From a checkpoint of a small model that answers yes/no questions on an image's attributes: encoder layers 6, muon at rate 0.0035.
Rows from block 2 of the image encoder of a small model that answers yes/no questions on an image's attributes, named by matrix and row number. Rows with one number belong to one neuron. Each number is 128 + 32 x the weight over its row's rms, rounded and kept within 0 to 255. All counts start at 0.
After each neuron's rows are labels from the 100 images, of 14848, where the neuron reaches its highest value: "colour at peak" is the nearest of a few named colours to the mean colour under the peak. Only what is clearly more common there than usual is listed. The data: Sentinel-2 satellite tiles (TerraMesh).
# fc1: MLP up (encoder.blocks.2.mlp.fc1.weight, 384x128), inputs 0-127
# fc2: MLP down (encoder.blocks.2.mlp.fc2.weight, 128x384, transposed), outputs 0-127

fc1.189 [147 115 148 148 134 128 141 184 117 124 130 170 161 117 116 110 165 134 149 160 108 109 179 141  94  97 160 113 146 114 129 178 118 103 143 126  50  79 109 100 139  93 168 170 130 145 122 118 104  81 149 149 108  84 159 151 153 149  62 112 145 143 192 167 114 150 184 122 159 132  91 192 145 124 153 144 147  56  76 156 147 160  78 101 142 112 112  79 107 148  82 138 113 125 136 145 126 103  94  85 124 132 140 204  41 162 154 142 110  89 131 108 104 120 105 122 128 158 172 163 102  22 110 132 126 145 188 111]
fc2.189 [127 119 126 113 137  98 101 198 128 154 137 110  73 108 132 112 175 160 125 136 106  99 122 131 113 140 136  64  76  72 151 114 160 156 119 179  36 151 131 153 131 147 165 112 117 155 111 146 128 173 110 193 118  94 110  97 223  76 158 137 140 182 123  62 104 131 186 156 161 135  78 110 118  85 109  96 106  93 112 161 108 125 182 150 130  90 160 128  89 118 100 131  58 101 106 146 150 117 115 128 178 142 185 187  90 113 137 168  89 142 124 108 133 111 161  98 133 147  84 181 139 125 113 135 178 142 107 134]
colour at peak: grey; pink

fc1.105 [ 80 140 146 121 168 126 198 137 115 105  47 153 124 139 122 117 129 123 172 126 137 162 121 100 139 123 106  97 108  52  94 122 115 140 125 162 131  85 125  99 121 167 200 192 129  90 212 118 158 188 130 124 127 116 142 121 162  83 152 130 124 107 160  97 141  70  72  99 140 157 119  85 152 124 198 160 182 177 130 140 140  64  82 161 129 133 139 117  96  70 141 132 124  81 132 129  78 108 158  89 181 113  97 104 145 154  97 119 162 181 159  99 125 131  71 114 136 173  89 116 151 107 129 141 144 135 133  74]
fc2.105 [138 117 104  98 166  91 104 134 109 155 131 134 107  98 108 121 103 119 119 112 143 167  90 115 149 196  92 115  86 158  95 148  98 101 145 170 148 150 112 141 124 201 155  91 126  81 130 117 113 150 132  86 177 134 139 129 118 115 132 109  77 160 128  96 121 171 122 123 151 155 156 144 216 171 123  65  80 129 113 146 107  55 149 116 183 176 137 119 191 120 163 192 167 172 183 152 109 108  61 143 153  42 122 119 101 167 123 130  98 124 161 103 124 137 116  92 140 152  87  80  72 180 149 141 119 118 127  82]
colour at peak: orange; pink

fc1.127 [157 161 136  94  77 107 108 135 136 175  94 135 120  88 125  83  98 124 124 121 164 182  95 116  71 172  93  74  91 144 179 127 132 180 166 148 138 131  96 153  93 155 144 124  78 135 119 124 161  90 132 136 117 121 133 151  98 126 170 202 151 171 128 151 162 116 155 142 153 101 187 122 114 152 215 164 110 131  55  88 122 141  63 169 120 121 134 105 111  99 102  96 150 113 163 101 152 122  82 121 155 156 171 141 163 103  97 148 111 173 133  98 123 112  80  90 176 101 128 146 165 153 103  93  82  33 111 138]
fc2.127 [ 78  80  70 161 141 187 107 150 123 134 122 104 100 155 112 122 100 143  52 157 127  99  85  64 111  84 130 109 132 109 124 179 110  66 144 111 155 158 138 123 123 110 124 122 197 134 160 130  75 161 166 114 112 149  94 130 168 162 148 138 121 115 135  93 110 120  69 152 180 147 146 134 109 162 156 178 108 162 161 105  79 134 144 145  77 168 132 150  76 172 114 161  78  90 130 172 108 134 113 158 211 156 115 131  37 145 121 146 119 180 175 101 138 142  87 189 100 142 120 123  97 156  94 143 145 112 146 132]
colour at peak: brown

fc1.371 [198 130 130 113 123  99  84 130 182 111 151 133 103 110 135 146 146 117 140 153  98 101  76  64 111 119 133 150 110 151 135 189 112  99  88  81 120 119 167 147  56 162 179 172  86 120 111 143  60  69 158 157 133  54  77  85 166 150 115 158 180 131 112 119 120 163 149 126 127  95 103  95 165 105 138 167 108 136 126 127 172  84 168  96 100 157 144 139 111 134 123 102 136 119 117 154 163 168 182 137 125  70 107  59 124 146 132 136 125 173 168 109 132  87 136 122 152 164  48 208 144 144 127 136 131 138 104 160]
fc2.371 [149  82 182 169 129  80 142 126 109 142  45 135 158 116 129 100 131 123 155 126 122  79  98 158 166 117 140 113 124 133 106  37 112  76 127 176 100  93 131 114 129 122 147 155  81 180  59 170 155 139 152 126 127 130 115 107 152 153 146 113 127 108 111  91 163 203 111 174  94  58 128  57 140  83 159 109 202 126  76 148 117 167 124 161 131 110 150 150 160 109 132 166 113 175 171 162 126 157 142 127 118 133 127 103 101  67 160  99 131 126 135 158  76 137 186 179 131 144 120 141 102 158  77  78 153 142 139 127]
colour at peak: black

fc1.49 [173  96 146  63 120 155  99 112 175  64 151 141 123  62 153  97 147 100 118 102 151 135 160  91 148 166 169 116  83 178 157 148 127 105  76 100  95 100 138 142  95 116 147 122  72 109  67 109  68 103 146  88 119  94 183 148 118 182  87 148 147 135 139 161 118 162 125 184  99 129 161 166 143 117 144 121 134 143 138 103 162 143 154  93 102 178 139  96 108 133 160 122  66 138 121 125 149 169 102 110 140 134 127 165 139 135 146  87 221 105 103 163 101 182 145  72 146  76 132 147  73 124 115 129 148 154 199  94]
fc2.49 [119 108 109 137 124 114 182 151  56 145 105 103 123 152 157 146 156  88 123 134 141 125 126  91  84 128  97 177 111 167 121 106 136 163 174 150 208 161 116 113  85 185 158 138 114 123 143 106 200 115 152 124 137  77 126 114 136 121 147 157  85 177 147 150 137 158  73 118 129 121 155 103 139 100 154 156 156  90  46  80 148  71 122 206 108  72  71  87 117 114 104 118 166 128 129 175 100 170 202 133 144  90  90 109 146 125 120 188 111 116 140 168 117 113 113 125 133  51 134 138 166 121 127 120  86 140 144  81]
colour at peak: black

fc1.107 [101 114  86 173 141  99 153 175 154  94  67 128 144 155 135 112 106 113 169 150  67 150 182 115 139  92 160 104 195 141  65 144  62 105 157 161 158 103 171 119 148  99  75  70  19 133 152  97 128  99 150 153 164 126 126 107 106 218 122 117 117 129  49 129 115 158 101 100 138 100 126 181 171  88 132 145 179 127 175 108 161 135 160 150 144 153  90 111 113 136 127 109 145 158 153 158 161 114 136 145 154 126 142 123 137 191 113 124 154 106 137 136 122 110 106 140 108 109 121  99 142  94 165  98 119  69  93 108]
fc2.107 [155 146 109 133 161 130 174  74 152 102 164  78 143  89 127  99 143 150 131 119  96 117  95 130 138 120 166 104 102 115 159 111 121 206 117  76  96  49 181 126  72 134 146 131 159 114 140 144 110 118 182 133 135 142 137 104 134 134 160  99 111  91 143 159  78 102 123  94 144 121 123  68 140  89 170 198 125  96 144 193  81 127  86 122 152 201 181  78 110  90 189 106 167 131 135 130 151 124  87 137  91  94 150 210 152 165 175 133 119 100 126 113 170 137 154 106 137 153 167 118  74 145 122 108  73 108 103 123]
colour at peak: brown

fc1.208 [136 162  90 155 155 210 178 104 128  95 123 125 165 118 119 194 126 111 155 114 124 154 138  95 171 128 129 120 201 126 150 151 192 169 119 155 172 113 157  86 130 129 147 121  72 100 130 154 112 146 121 152 136 175 124 134 159 105 122  99  48 142 131 132  86  57 131 129 100 144 168 140 127 139  51 113 127 173 124  87 159 162 114 190  53  89 168 108 150 153 106 138  97 161 119 125 132 201 142 169 154 129 161 139 145 139 168  48 156 145 181 110 146 119 128  84  93 143 137 114 136 155 131 142 165  80 138 115]
fc2.208 [112 105 125  82  89  69  26 167  58  72 119 131 148 107 186  96 163 232 154 130 168 144 137 149 157 130 159 122 141  58 174 132 107  83 120  78 116 109 149 186  91 151 176 144 145 102 143 146 158 201 139 108 146  94 104 128 108 114 124  89 125 142 134  86 163 149  99 167 102 115 148  89 139 113 168 104 159 172 109 139 109 133 158  83 145 154 160 111  87 124 101 116 133 129 145 143  97 151 149 116 126 134  91  58 150  99 126 184 154  81 149 136 148  90 169 117 157 155 105 110 126 153 148 118 151 117 116 144]
colour at peak: white; pink

fc1.169 [112 144 180 154 106 130 163 136 127 144 129 141 210 138 116  67 123 203  69 128 170 108 153 155 124 106 122  67 114 115 156  65 163 110  72 118 181  98 149 107 106 159 101  95 130 153 174 184 100 136 118 130 173 136 153 151 147  87  87  60 129 142 110 123 120 137  96 139 118 119 137 142  93  85 117 128 141 139  74 132 135 180 114 116 135 126  82 168 136 171 113  66  90 114 185 143 125 131 140  56 131 110 101 122  72  91 138 148 151  46  89 154 158 110  90 136 135 168 128 129 167 186 145 138 158 165 107 159]
fc2.169 [ 72 132 104 124  73 211 119 120  97 114 158 128  97 161 183 177 130  86  92 139 140 154  24 152  53 142 118 135 107  97 211 100  90 191 111 154  84 160 171 132  89 116 143 134 146 161 145  83 111 121 151 129 163 143 131 116 101 145 200 102 135 111 121 135 118 142  99 155 134 103 132 183 122 137 146 178 110 120 118 127 229 161 134 124 107 144 163  89 113  95 125 158 141 104 164  96 145 153 174 163 142 146 148 132 115 129 130 113  95 107  87 179 125 143 106  99 117 114  86 124  92  97  99 145 142  97 132  80]
colour at peak: grey; pink

fc1.254 [129 103 160 123 132 159 181  83  79 127  96 172 130 155  79 120 117 175 165 130 142 115 106 148 134  78 100 125  96 130 103 118 141 142 122 115 154 127  53  91 155 112 136 136  84 102 100 124 134 105  80 134 174 135 189 114 171 141 117 160 166 120 106 115 140 107 167  86 104 179 181 119 112 156  86 144  78 102  88 115 115 102 193 128 164 177 207 137 141 189 113 130 153 167 147 123  91 135 133 116 131  19 148 115 147 125 129 115 136 140 186 140 151 147 151 103 161  89 157 138  23 113 115 170 125 152 106 144]
fc2.254 [122 166 115 101  79  56 107 189  91 116 128  84 104 166  98 118 154  94 164 124  86 132 120 155 113 162 110 112 140 141  49 168 131  94 146  97 138 142  88 117 130 112 176 213 178  84 121 158 149 129 164  96  97  98 122  87 130 149 147 165  95 131 140 159  79 169  99 116 150 103  81 120 153 156 184 147  89 105 179 147  93 146 108 103 106 146 150 142 134 125 158 135 121 109 113 143 141 158 130 117 104 158 139 128 150 141 118 201 106 202 142 184 163  97  76 181 115  84 172  99 180 149 114  63  96 104 127 141]
colour at peak: grey

fc1.72 [107 124 141 106 132 144 146 111 148 138 156 138 141 132 131  87 143 125  71 156 129  77 131 131 112 126  89 142 173 179 113 124 101 110 157 115  76 123  73 194 139 142 145 179  61 157 145  97 106 116 131 101  93 110 175 150 132 160 119 152  68 153 168  93 171 212  54 140 167 136 153 127 127 100 165  85 136 150 160 126  91 109 127 119 112 165 189  53 109 124 184  84 114 154 160 162 167 105 103 160 215  81 103 197 120  96  90 109  60 165 122 147 154 135 122 128 126 147 116 112 122 136 118 130 116 136  82 144]
fc2.72 [107 139 150 111 154 139 162 118 159 114 152  79 200  83  93 109 117 196  94 148 153  83 158 116 114 176 174 146 167 132 139 119 161 151  88 177 122 168 119 141 187 118 179 130  80 143 135  91 117 140  80 158 117  69 120  56 148 126 157  89 118 148 113 151 112 177 128 128  44 125 199 165 117 130 125 133 136 100 163 145 144 161 159  84 103  51 124 115 114 157 138 128 189 120 150 104  48 129 154 146  94 155 125  66 132 107 157 128 146 122 131 137  85 139  48 108 153  89 124 128 119 107 142 116  95 148 114 124]
colour at peak: black

fc1.318 [104 113 150 127 170  58 108 133  71 128 108 138 140 153 148 144  98 124 177 124 123  84 130 135 199 143 138 149 144 130  87 137 132 179  95 159 139 134 165 136 159 111 137 123 133 137 171  86 149 145 161 139 109  74  17 126 112 132 151 137 100 112  67 160 221  93 192 103 128  59 102 134  73 107 122 202 147 121 149  97 133 178 123 145 115 141  87 107 118 116 136 120 157 159 124 159 153 142  71  91  92  94  95 128  69  80 113 117 127 103 145  78 121 113 126 133  88 117 105 138 152 139 124 186  88 177 145 138]
fc2.318 [122 133 137 124 109  88 102 138 123  41 104 104 123 144 133 133 140 129 169  88 185 128 153 114 168 132 126  78 111 129  82 121 134 111  51 151 147 192  74 176  95 137 139 157 119 104 112 184 119 210 152 158 133 115 141 103 133 126  95  29 159 123 129 113  83 158 123  92  93 114 172 125 124 131 135  86 148 160 137 104 147 109 167 111 129  91 166 140 154 111 114 132 187 182 152 185 114  68 148 181  80 131 178 103 136 112 197  39 136 174 141 142 131 110 134 111 133 147 125 148 106 138 167 133 110 127 108 117]
colour at peak: grey

fc1.76 [143  92 134 136  90 141 103 144 130 134 113 160  49 124 114 149 118  96 149 114 117 140 120 177 172  94 107 111 106  95 149  64 146  68 113 134 221 109 165 100 163 105 110 110  77  81 208 110 100 120 134 137 170 121 112 156 138 116 116 148 120 120 118 140 134 106 107 104 124 102 159 135 163 136  90  80 120 129 120 101 149 123 114 149 170 172 132 153 120 114 170 139   6 113  71 166  98 156 119 128 183 166 114 140 205 133 107 139 125 153 151 152 166 173 119 114  93  96 140 145 205 156 142 143 156  84  83 109]
fc2.76 [139 114 201  96  47  33 133 107 136  81 124 161 161 118 129  66 152 129 194 101 167 136 147 144 156  94  61 127 129  92  75  87  73 117 102 145  96 156 126 134 176 122 154  85 147 132 121 204 133 118 119 176 159 131 125  97 117  88 151  80  67 159 132  93 143 182 107 155 117 141 117 118 136  89 137 124 177 135 118 154 143 158 178 158 117 109 155 115 170  88  58 118 203 150 161 165 104 139 120 126 105 130 141 115 148 127 155 138 139  86 114 123  85  85 129 146 128 142  79 114 131 124 138 146 174 109 110 127]
colour at peak: red

fc1.37 [141  87 114 130  72 100 139  62 146 140 156  97 134 134 134 171 143 145 118 150 156 161  53  37  97 141 120 189 102 166 166 132  92 122 107 117 113  93 140 107 138 151  68 118 154  96 201 124 138 146 100 124 141 185 127  91 171  94 127 164 124 144 134 109 137 153  82 145 193  67 123 130 135 163  98 166  92 126 165  99 114 172 160 112 156 163 146 117  78 131 138 149 138 163 118 170 115 112  80 188  44 117 115  80 139 154 136 121 185  68 120 200 143 127 126 163 118 141 136 111 141 103 121 142  93 103 107 115]
fc2.37 [138 137 192 108 160 109 139  69 172 130  96  74 106 133  99 108 157 103 184 124 166 136 174 148 126 150 148 148 134 157 145 126 121 154  69 163 156 131 132 130 126 103 145 147 156 161  88  95 117 153 109 155 126  78 111 168 135 111 116  96 176 122  98  96 140 197 107 109 124 103  60 151 114 124 119 100  52 122  96  76 128 125  26 116 104 179  80 169 144 150 139 115  72 107 175 127 120 102 129 102 151 157 142 148 168 138 207 130  93 148 154 188 144  76 166  64 132 132 138 132  89 119 144 125 112 126  95 182]
colour at peak: pink

fc1.88 [ 95 122 128  60 143 116 139 205 115 113  78 163  78 155  79 147 173  96 115 116 123 180 139 172 176 160 141 114 130 109 182  49 156 150 158 124 110 142 154 137 149 152 163 157 153 161 147 147 121 123 145  64 111 111 123  74 125 144 156 111  46 139 142 123 128 102 124 183 148 181 121 168 113 125 103 144 162  61 152 121 108 158  83 145 113  84 151  96 128 104 148 131 131 139  98  71 147 106  95 107  68 166 110  98 110 110 126 128 101 167 130  97 146 160  80 139  68 195 169 173 123 138 113 134 146 156  68 129]
fc2.88 [153 175 168  97 139 110 103 108 131 139 149  82 100  74 131  87 109 109 194 122 101 137 114 129 166  82  95 159 154 160 105  86 103 142 155 214 120 124 158 141 123 141 144  74 147 126  94  78 137 146 155 134 156 127  85  94 193 157  84  99 106 141 123 106 111 154 163 136 174 111 130  89 142 143 146 184 154 137 137 158  98 187  93 114 108 123 119 133 139 137 142  54 113 230 147 125 137 126 155 102  24 116 174 122 194 128 108 116 133 114 108 131 103 164 106 181 106 132 157 117 102 123 103  89 156 145  73 141]
colour at peak: white; pink

fc1.67 [104 213  57 173 136 130  91 128 123 140 163 115 133 144 144 136 153 191 100  75 148 134 146  75  88 116 128 136 147 125 130 126  96 164 124 109 107 207 127 125 143  92  92 144 153 144 135  70 133 135 129 178  95  92  99 133 109 157 126 105 214 123 135 131  82  64 154 120  94 147 125  97 154  77 158 129 168 111 165 150 151  97 161 128 124  77 170 179 149 148 135 140  75 101 148  99 169 162 137 153 118 140 126 174 111 145 101  84 159  92 145 164 140 122  97 111  94 141 133 174  43  98 167 111 105  60 103 142]
fc2.67 [ 87 116 133 160 138 149 102  93  95 127 131 135 105  91 100 132 127  97 158 162 149  89 143 170 102 121 153 157  83 191  83  79 186 146 131 111  60 147 107  85 141 142 148 106 132 107 121 125 169 114 103 131 152 110 130 147 204 133 116 154 142 160 136  82 146 125 157 143 101 101 155 176 136  80 183 140 161 169 204 105 160 123 172 113 126 190 132 118 145  45 102 140 147  48 112 129 127 156  74  52 137 156  87 105 154 135 127 145 102 134  97 128 118 135  86 131 186 135 105 132 103 140 135 191 145 132  51 104]
colour at peak: grey

fc1.13 [ 99 123 124 115  93 157  83 111  68 106 121 123 141 157 140 152 142 129 109 153 154 118 144  50 137 115 168 133 126  70 173 111 185 107 193 134 113 193 111 172 127 107 203 154  97 103 196 144 123  77 142  94 163 145 106 121 152 166 133 131 183  90  64 146 134 121 135 123 110 127 184 172 118  85 121 108 106  79 121 159 110  81 143 107 164 122 145 143 139 136  92 124 131 119  94 154  65  95 118  95 102  99 124 179 131 155  89 145 108 129 167 165 191  88 120  69 123 107 161 169 148 143  83 157 125 198 155  96]
fc2.13 [135 209 145 155 139 159 129  67 178 155  60 157 104 150 127 129 134  91  65 116 162 160 153 123 115  87 147 165 101 159 109 134 179 118 178 111 162  80 146 117 139 131  75 134 135 113  69 162 121 138 173  91  75 131 144 103 158 112 122 137 131 107 109 100  74 120 133 142  49 165  99 149 149 107 153 104 150 117 166 118 159 174 118 156  71 111 123  88 109 130 121 163 124  79 159 188 143 151 140 142 130 153  80 115 194  72  99 135 151 126 144  77 110 205 187 133 141 147 150 139 141 116 108  99  65 110 108 109]
colour at peak: black

fc1.192 [ 83 123 103 199 112 163 118 101 205 162 135 130 111 151 104  90 112  93  45 216 166 160  94 146 143  81 179  86 121 150  78 189 151 116 125  84 124  86 136 113 158  94 138 147  95  84 139 151 149 152 106  88 143 154 171  83 136 117  95  68 134 137 140 101 154  90 137  96  65 146  97 145  98 120 123 111 148 146 199 140 115 116 134 119  83 161 157 160 120 136 145 104 128 113  96 133 142 119 117 149 132 170 118 136  95  79 119 107 146 125 155 121 127 116 150 109  66 109 179 121 193 132 203 157 128 158 165 154]
fc2.192 [ 85 115 123 122 196 133 139 121 142 129 121 102 130 189 138  45 114 122 144 161 142 101 119 138 162 149 152 124 126 107 186 114 119 150 136 138  50 148 160 149 125 178  90 128 180 118 203 141 148 107 137 159  91 171 166 159  92 120 114 114 139  88 125 207 141  87 116  96 132 117 163 154 128  63 120 141 154 176 124 216 143 121  83 120 113  98 145 134 155 146 129  81 102 127 166 135 179  99 114 133 107 107 111  84 154  30 118 135 131 140 132  88  87 133  92 119 104  92 119  76 120 140 172 163 131 150  68  92]
colour at peak: orange

fc1.77 [130  85  34 123 166 115  86 171 106 113 105 162 166  59 130 132  87 117  95 148 141 201 121 132 131 151 142 126 135 166  50 120 124 180 162 136 119 137 111 128 110 149 113  93 128  99 116 116 152 159 127 159  96 131 157 133 226  94 182 117  85 147 133 109 136 115  95 147 177 164  93 152 138  71  94 123 107 155  97  67 146  97 104 158  52 149 158 114 149 153 127 125 174 126  90 162  74 139 108 127 146 130 149 142 118 162 141 115 131 198 138 102 146  98 111 136 202 147 125  93 137 114  91 185 144 100 163 119]
fc2.77 [133 168 148 156 127 142  65 132  85 153  67 165 159 139 107 164 162 129 132 133 106 146  62 139  89 158 130 104 126 111  64 106 133 139 112  55 142 116 138 111 156 134 130  84 117 133 112  70 129 147 119 157 157 136 115  97  97 142 108 119 116 121 120 123 120 212 145  62 137 117 134 182 141 150 136 122 128  96 217 159  99 117 158 177 157 166  83 137 128 126 134 173 152 127 176  59 127 125 141  78 141 110  72  98  93 110 170 120 122 160 163 222 126 109 162 121 103 112  97 127 119 187 183 111  99 110 179  92]
colour at peak: orange

fc1.42 [101 132 140 195 119 133 116 179 125 211  98 109 154 114  95  87 116 113 158  92  75  81 153  98 121 195 145 115 123  53 121  33 129  97 117  73 140 130 136 115 141 118 153 146 109 139 135 167 195 134 108  97 139 115 127 165 137  94 122 185  81  97 168 164 164 157 112 161 177 105  87 144 124 136 147  78 112 130  74 134 116 158 167  60 151 135 180 133  77 157 121 141  89  95  77 134 154  52 119 150 129 133 150 129 148 137 120  80 113 156 131 127 136  97 141 115 142 128 183  99 100 122 169  84 134 126 133 155]
fc2.42 [ 74 130  98 155  80  97 159 173 178  94 109 108 140 108 123  99 132 128 128 156  36 116 102 158 132 140 170 125 121 112  96 115 136 109 174 134 122 150 106 218 179 124 134 114 168 153 124 114 137 121 125 118 106 128 132 120 113 109 179 100 111 112  89 100  78 145 126 199 136 126 171 161  50 141  95 102 148 150 125 101 111 183 177 176 154 158 135 143 152 113  82 125 111 175 137 139  96 114 124 107 163 103 167  88 128 155 165  55 126  50 173 193  69 139 134 166 135 151 127 117 137  91 143  69 125 132  86 129]
colour at peak: white; pink

fc1.68 [115  92 160 125 142 161 129 146  95 147 153 133 120 220 247 130 118 177 114 103 170 156 135  88 159 110  67 105 156 106 152 144 161 183 142 109 104 174  74 104 110 132 130  75 156 137 119 191 145 116 144 105  72 110 113 155 115  87  88 156 110 116 111 174 121 110  82 102  95 133 140  95 154 128  88 146 105 137  98 139 138 124 135  96 101  80 127 104 151 160  68 109 129 169 108 142 123 132 145 122 170 159  85 139 152  98 151 144  71 125  91 141  73 112 132 135 166 137 116 120 153 154 147 100 160 135 139 237]
fc2.68 [158 142  91 117 136 105 110  80 118 111 154 141 110  32  97 103 110 178 233  97 130 126 132  94 109 157 141 129  65 120 111 107 155 132 133 158 115 104 158 122 116  56 170 130 111 104 191 153 112 180 111 182 144 103  83  97 117 128 129  87 132 167 122 109 124 204 156 188 108  84 112 152 147 100 102 117 155 125 153 147 118 123 125 141 145 102 230 179 108 142 101 106 116 104 192 134 118 198 142 146 183 120  87 120 126 167 111 130 149  81  89 107 154  78 125 121 110 138 104 130 139 151 118 133  89 139 136 121]
colour at peak: pink

fc1.228 [165 122 143 168  73  89 132 102 154 129 131 130 127  52 170 120  69  96 142 131 109 184 101 108 142 119  63 153 117 178 118 122 116  58  77  77 147 124 128 143  94 150 143 151  71 131 145 126 129  95 169 131 117 140 136 160 190 151 187 170 124 121 159  93 119 148 132 182  73  95 120 143 127 176 144 116 144 136 105  62 117 133 132 145 125 128  57 122 134 137 154  83 146  52 124 137 121 167 106 158  80  88 135 155 150 106  86 144  65  92 128  93 116 165 173 160 153 158  99 130 149 171 162 139 119 122 201 158]
fc2.228 [181  85 153  63 139  81 119 121 125 136 128 108 173 186 109 122  98 117 102 128 142 112 118 146 142  97 169 104  96  62 139 136  93 121 122 165 114 172 113 120 167 165 135 146 154 149 150 166 172 161 177 187  93 159 114 151 103 114 148  89 149 138  81 125 152 158 129 142  99  79 104 114 115 142 143 139 131 114  87 173  87 133 163 130 137 113 146 122 230  92  99 170 167  90 184 152 150 100 127 111 107 118  82 134  76  75 178 107 108 110  99 123 182 106 119 143 134 126 133 200 120 137  80  34 181 111 118 122]
colour at peak: brown

fc1.120 [122  97 159 153 128  44 100 104 112  89  89  95 166 131 113 118  79 170 113 128  85 115 139 148 109 120 115 132 158 126 121 146 135 122 185 126 160 159 115 124 212 181 115 130 133 159  89 109 152 105 104 107 167 147  72 173 124 101 126 155  76 152 123 172 144 123 156 138 169  97  89 162 155 137 151 100 148 120 198 118 207 134 123  64 126 133  70 154  57 144  69 160 147 132 127 125 150 110  95  81  99 104 146 115 121 171 145  81 134 155 107 109 171 135 129  99 124 124 201 119  93 112 129 123 147 221 163 136]
fc2.120 [ 79 159 102 116 166 100 192 115 183 109 158 181 167 117 103 189  88 102 116 206 135 157 111 116  61 108 110 129 146  86 127  86  98 145 139 111 160 157  83 135 100 121 121 125 125  81 136 148 165 132 127 140 158 117 123 112 110 142 135 114 153 110 107  82 115 119 113  80 153 144 163 162 126 183 115 113  47  95  86 129 149 162 136  86 173  84 132 153  90 128 166 227  83 202 134 133 149 168 146 181 125 144 136 114 139 110 136  85 107 133 125 113  31  86 139 120 144 141 116 168 134 163 130 136 122 113 120  90]
colour at peak: grey

fc1.50 [ 97 116 149 184 204 125 127 206  99 117 140 123 147 123 156 109 154 114 183 108 141  77 124 137 146 129 107 195 133 138 163  72  89 123 109 133 160 109  82 108 122 173 112 160 105 125 131 169 155 155 122 135 148  57 133  87 164 120 169 115 131 149 117 136 121 155 136 151  66  80 171 137  93  63 107 130 151 112 153 172 116 111 123 177 151 100  99 125 155 121  70 132 137  87 132 140 143 144 124  60 104 152  84 158 118 102 134  87 138 116  82 117  64 101 100 177  57 151 128 186  83 174 159 171 132  77 153 130]
fc2.50 [115 126 120 118 152 108 159 152 147  79 153  88 105 151 126 107  71 115 109  75 132 110  84  76 126 159 164 127  91 129 112 113 156 120 139 189 170 137 137  87 115 119 159 105 117 151 124  67 127 106 158  75 141 158  87 144 178 128 121  97 152 142 110 137  83 113  96 175 114 219 170  58 107 124 150 100 143 124 167 132 112 101  85 147 116 112 123 130  76 192 182 116 149 111 125 126 104 141 112 178 120 137 127 114  71 150  49  68 155 125 132 193 137  97 179 122 179 144 158  93 130 129 127 183 174 191 147 160]
colour at peak: black

fc1.97 [166 165 105 152 143 137  81 107 126 158 111 108 214 143 107 102 120 119 110  69 130 136  97  60 109 103 153 157 163 104 131 154 136 167 130 135 140 127  73 112 107  57 147 137  97 114 184 144 125 136 121  94  85 101 117 194 140  96 124  56 138 135  93 107  98 179 103 124  94 146 155 137 123 181 113 115 112 122  49 108 138 151 134 123 113 133 134  63 135 145  42 140 105 115 184 117 119 207 126 122 171 136 159 130 137  97 133 105  72  89 116 157 176 115 148 153 136 143 130  37 106 129 146 128 176  89 141 126]
fc2.97 [134  76  93 138 108 109  82 159 137  49 108 170 113 109 142 112 136 146 197 108  97 120 127  79 133 169 162 124 138  59 123 102 137 127  80  97 120 127 177 177 139  97 140 101 139  32 159  96 118 160 111 140 123 126 149 135 127  34 145 134 116  99 139  94 148 151 115 203 145 159 115  78 149 118 174 144 124 153 104 103 111 142 171 130 169 132 166 153  94 153 119  81 166 129 146 151 148 123 102 155  82 137  96 103 155 138 180 150 168  87 140 123 127  80 235 122 160 135 130 152 124 148  72 104 140 107 123 138]
colour at peak: white; pink

fc1.314 [187  96 131 118 173 124 121 170 126  84 129 166 167 149 130 131 116 149 136 112  94  74 104  87 125 124 150 105 173 128  94 160 151 163  53 127 156 181 105 130 117 131 123 108 128 128  89 123 124 115 125 103 171  69  89 193 161 128 125 123 147 143 198 146 131  92  96 135 153 152  93 131 134 140 141 149 205 187  55 105 139 164 129 128 145 145  95 147 112 135  54 161  95 139 156 121  69 113  88 134 142  99 162 135  83 119 150  55  75  93 159 121 211 160 141 136 143 101 122 128  97 101 147 122  59 109 161  97]
fc2.314 [ 57 100 111  98  85  90 118 147 107  58 156 164 112 153 139 110 199 122  89 114 112 106 122  91 114 100 151 170 106 100 129 174 182 147 118 107 111  96 136 144 105  64 139  94 125 123 133 147 114 126 133 193 103 149 124 112 168 165 105  98 150  98 107  55  81 162 137 143 191 188 144 162 126 132 123  85 135 116 102  65 140 195 167 133 163 107  87 132  95 137 137 140 154 108 106 134 170 105 100 141 163 159 218 155 154  90 128  76 179 114 135 138 135 114 125  68 149 121 166 138 138 139 157 116 162  84 163 167]
colour at peak: pink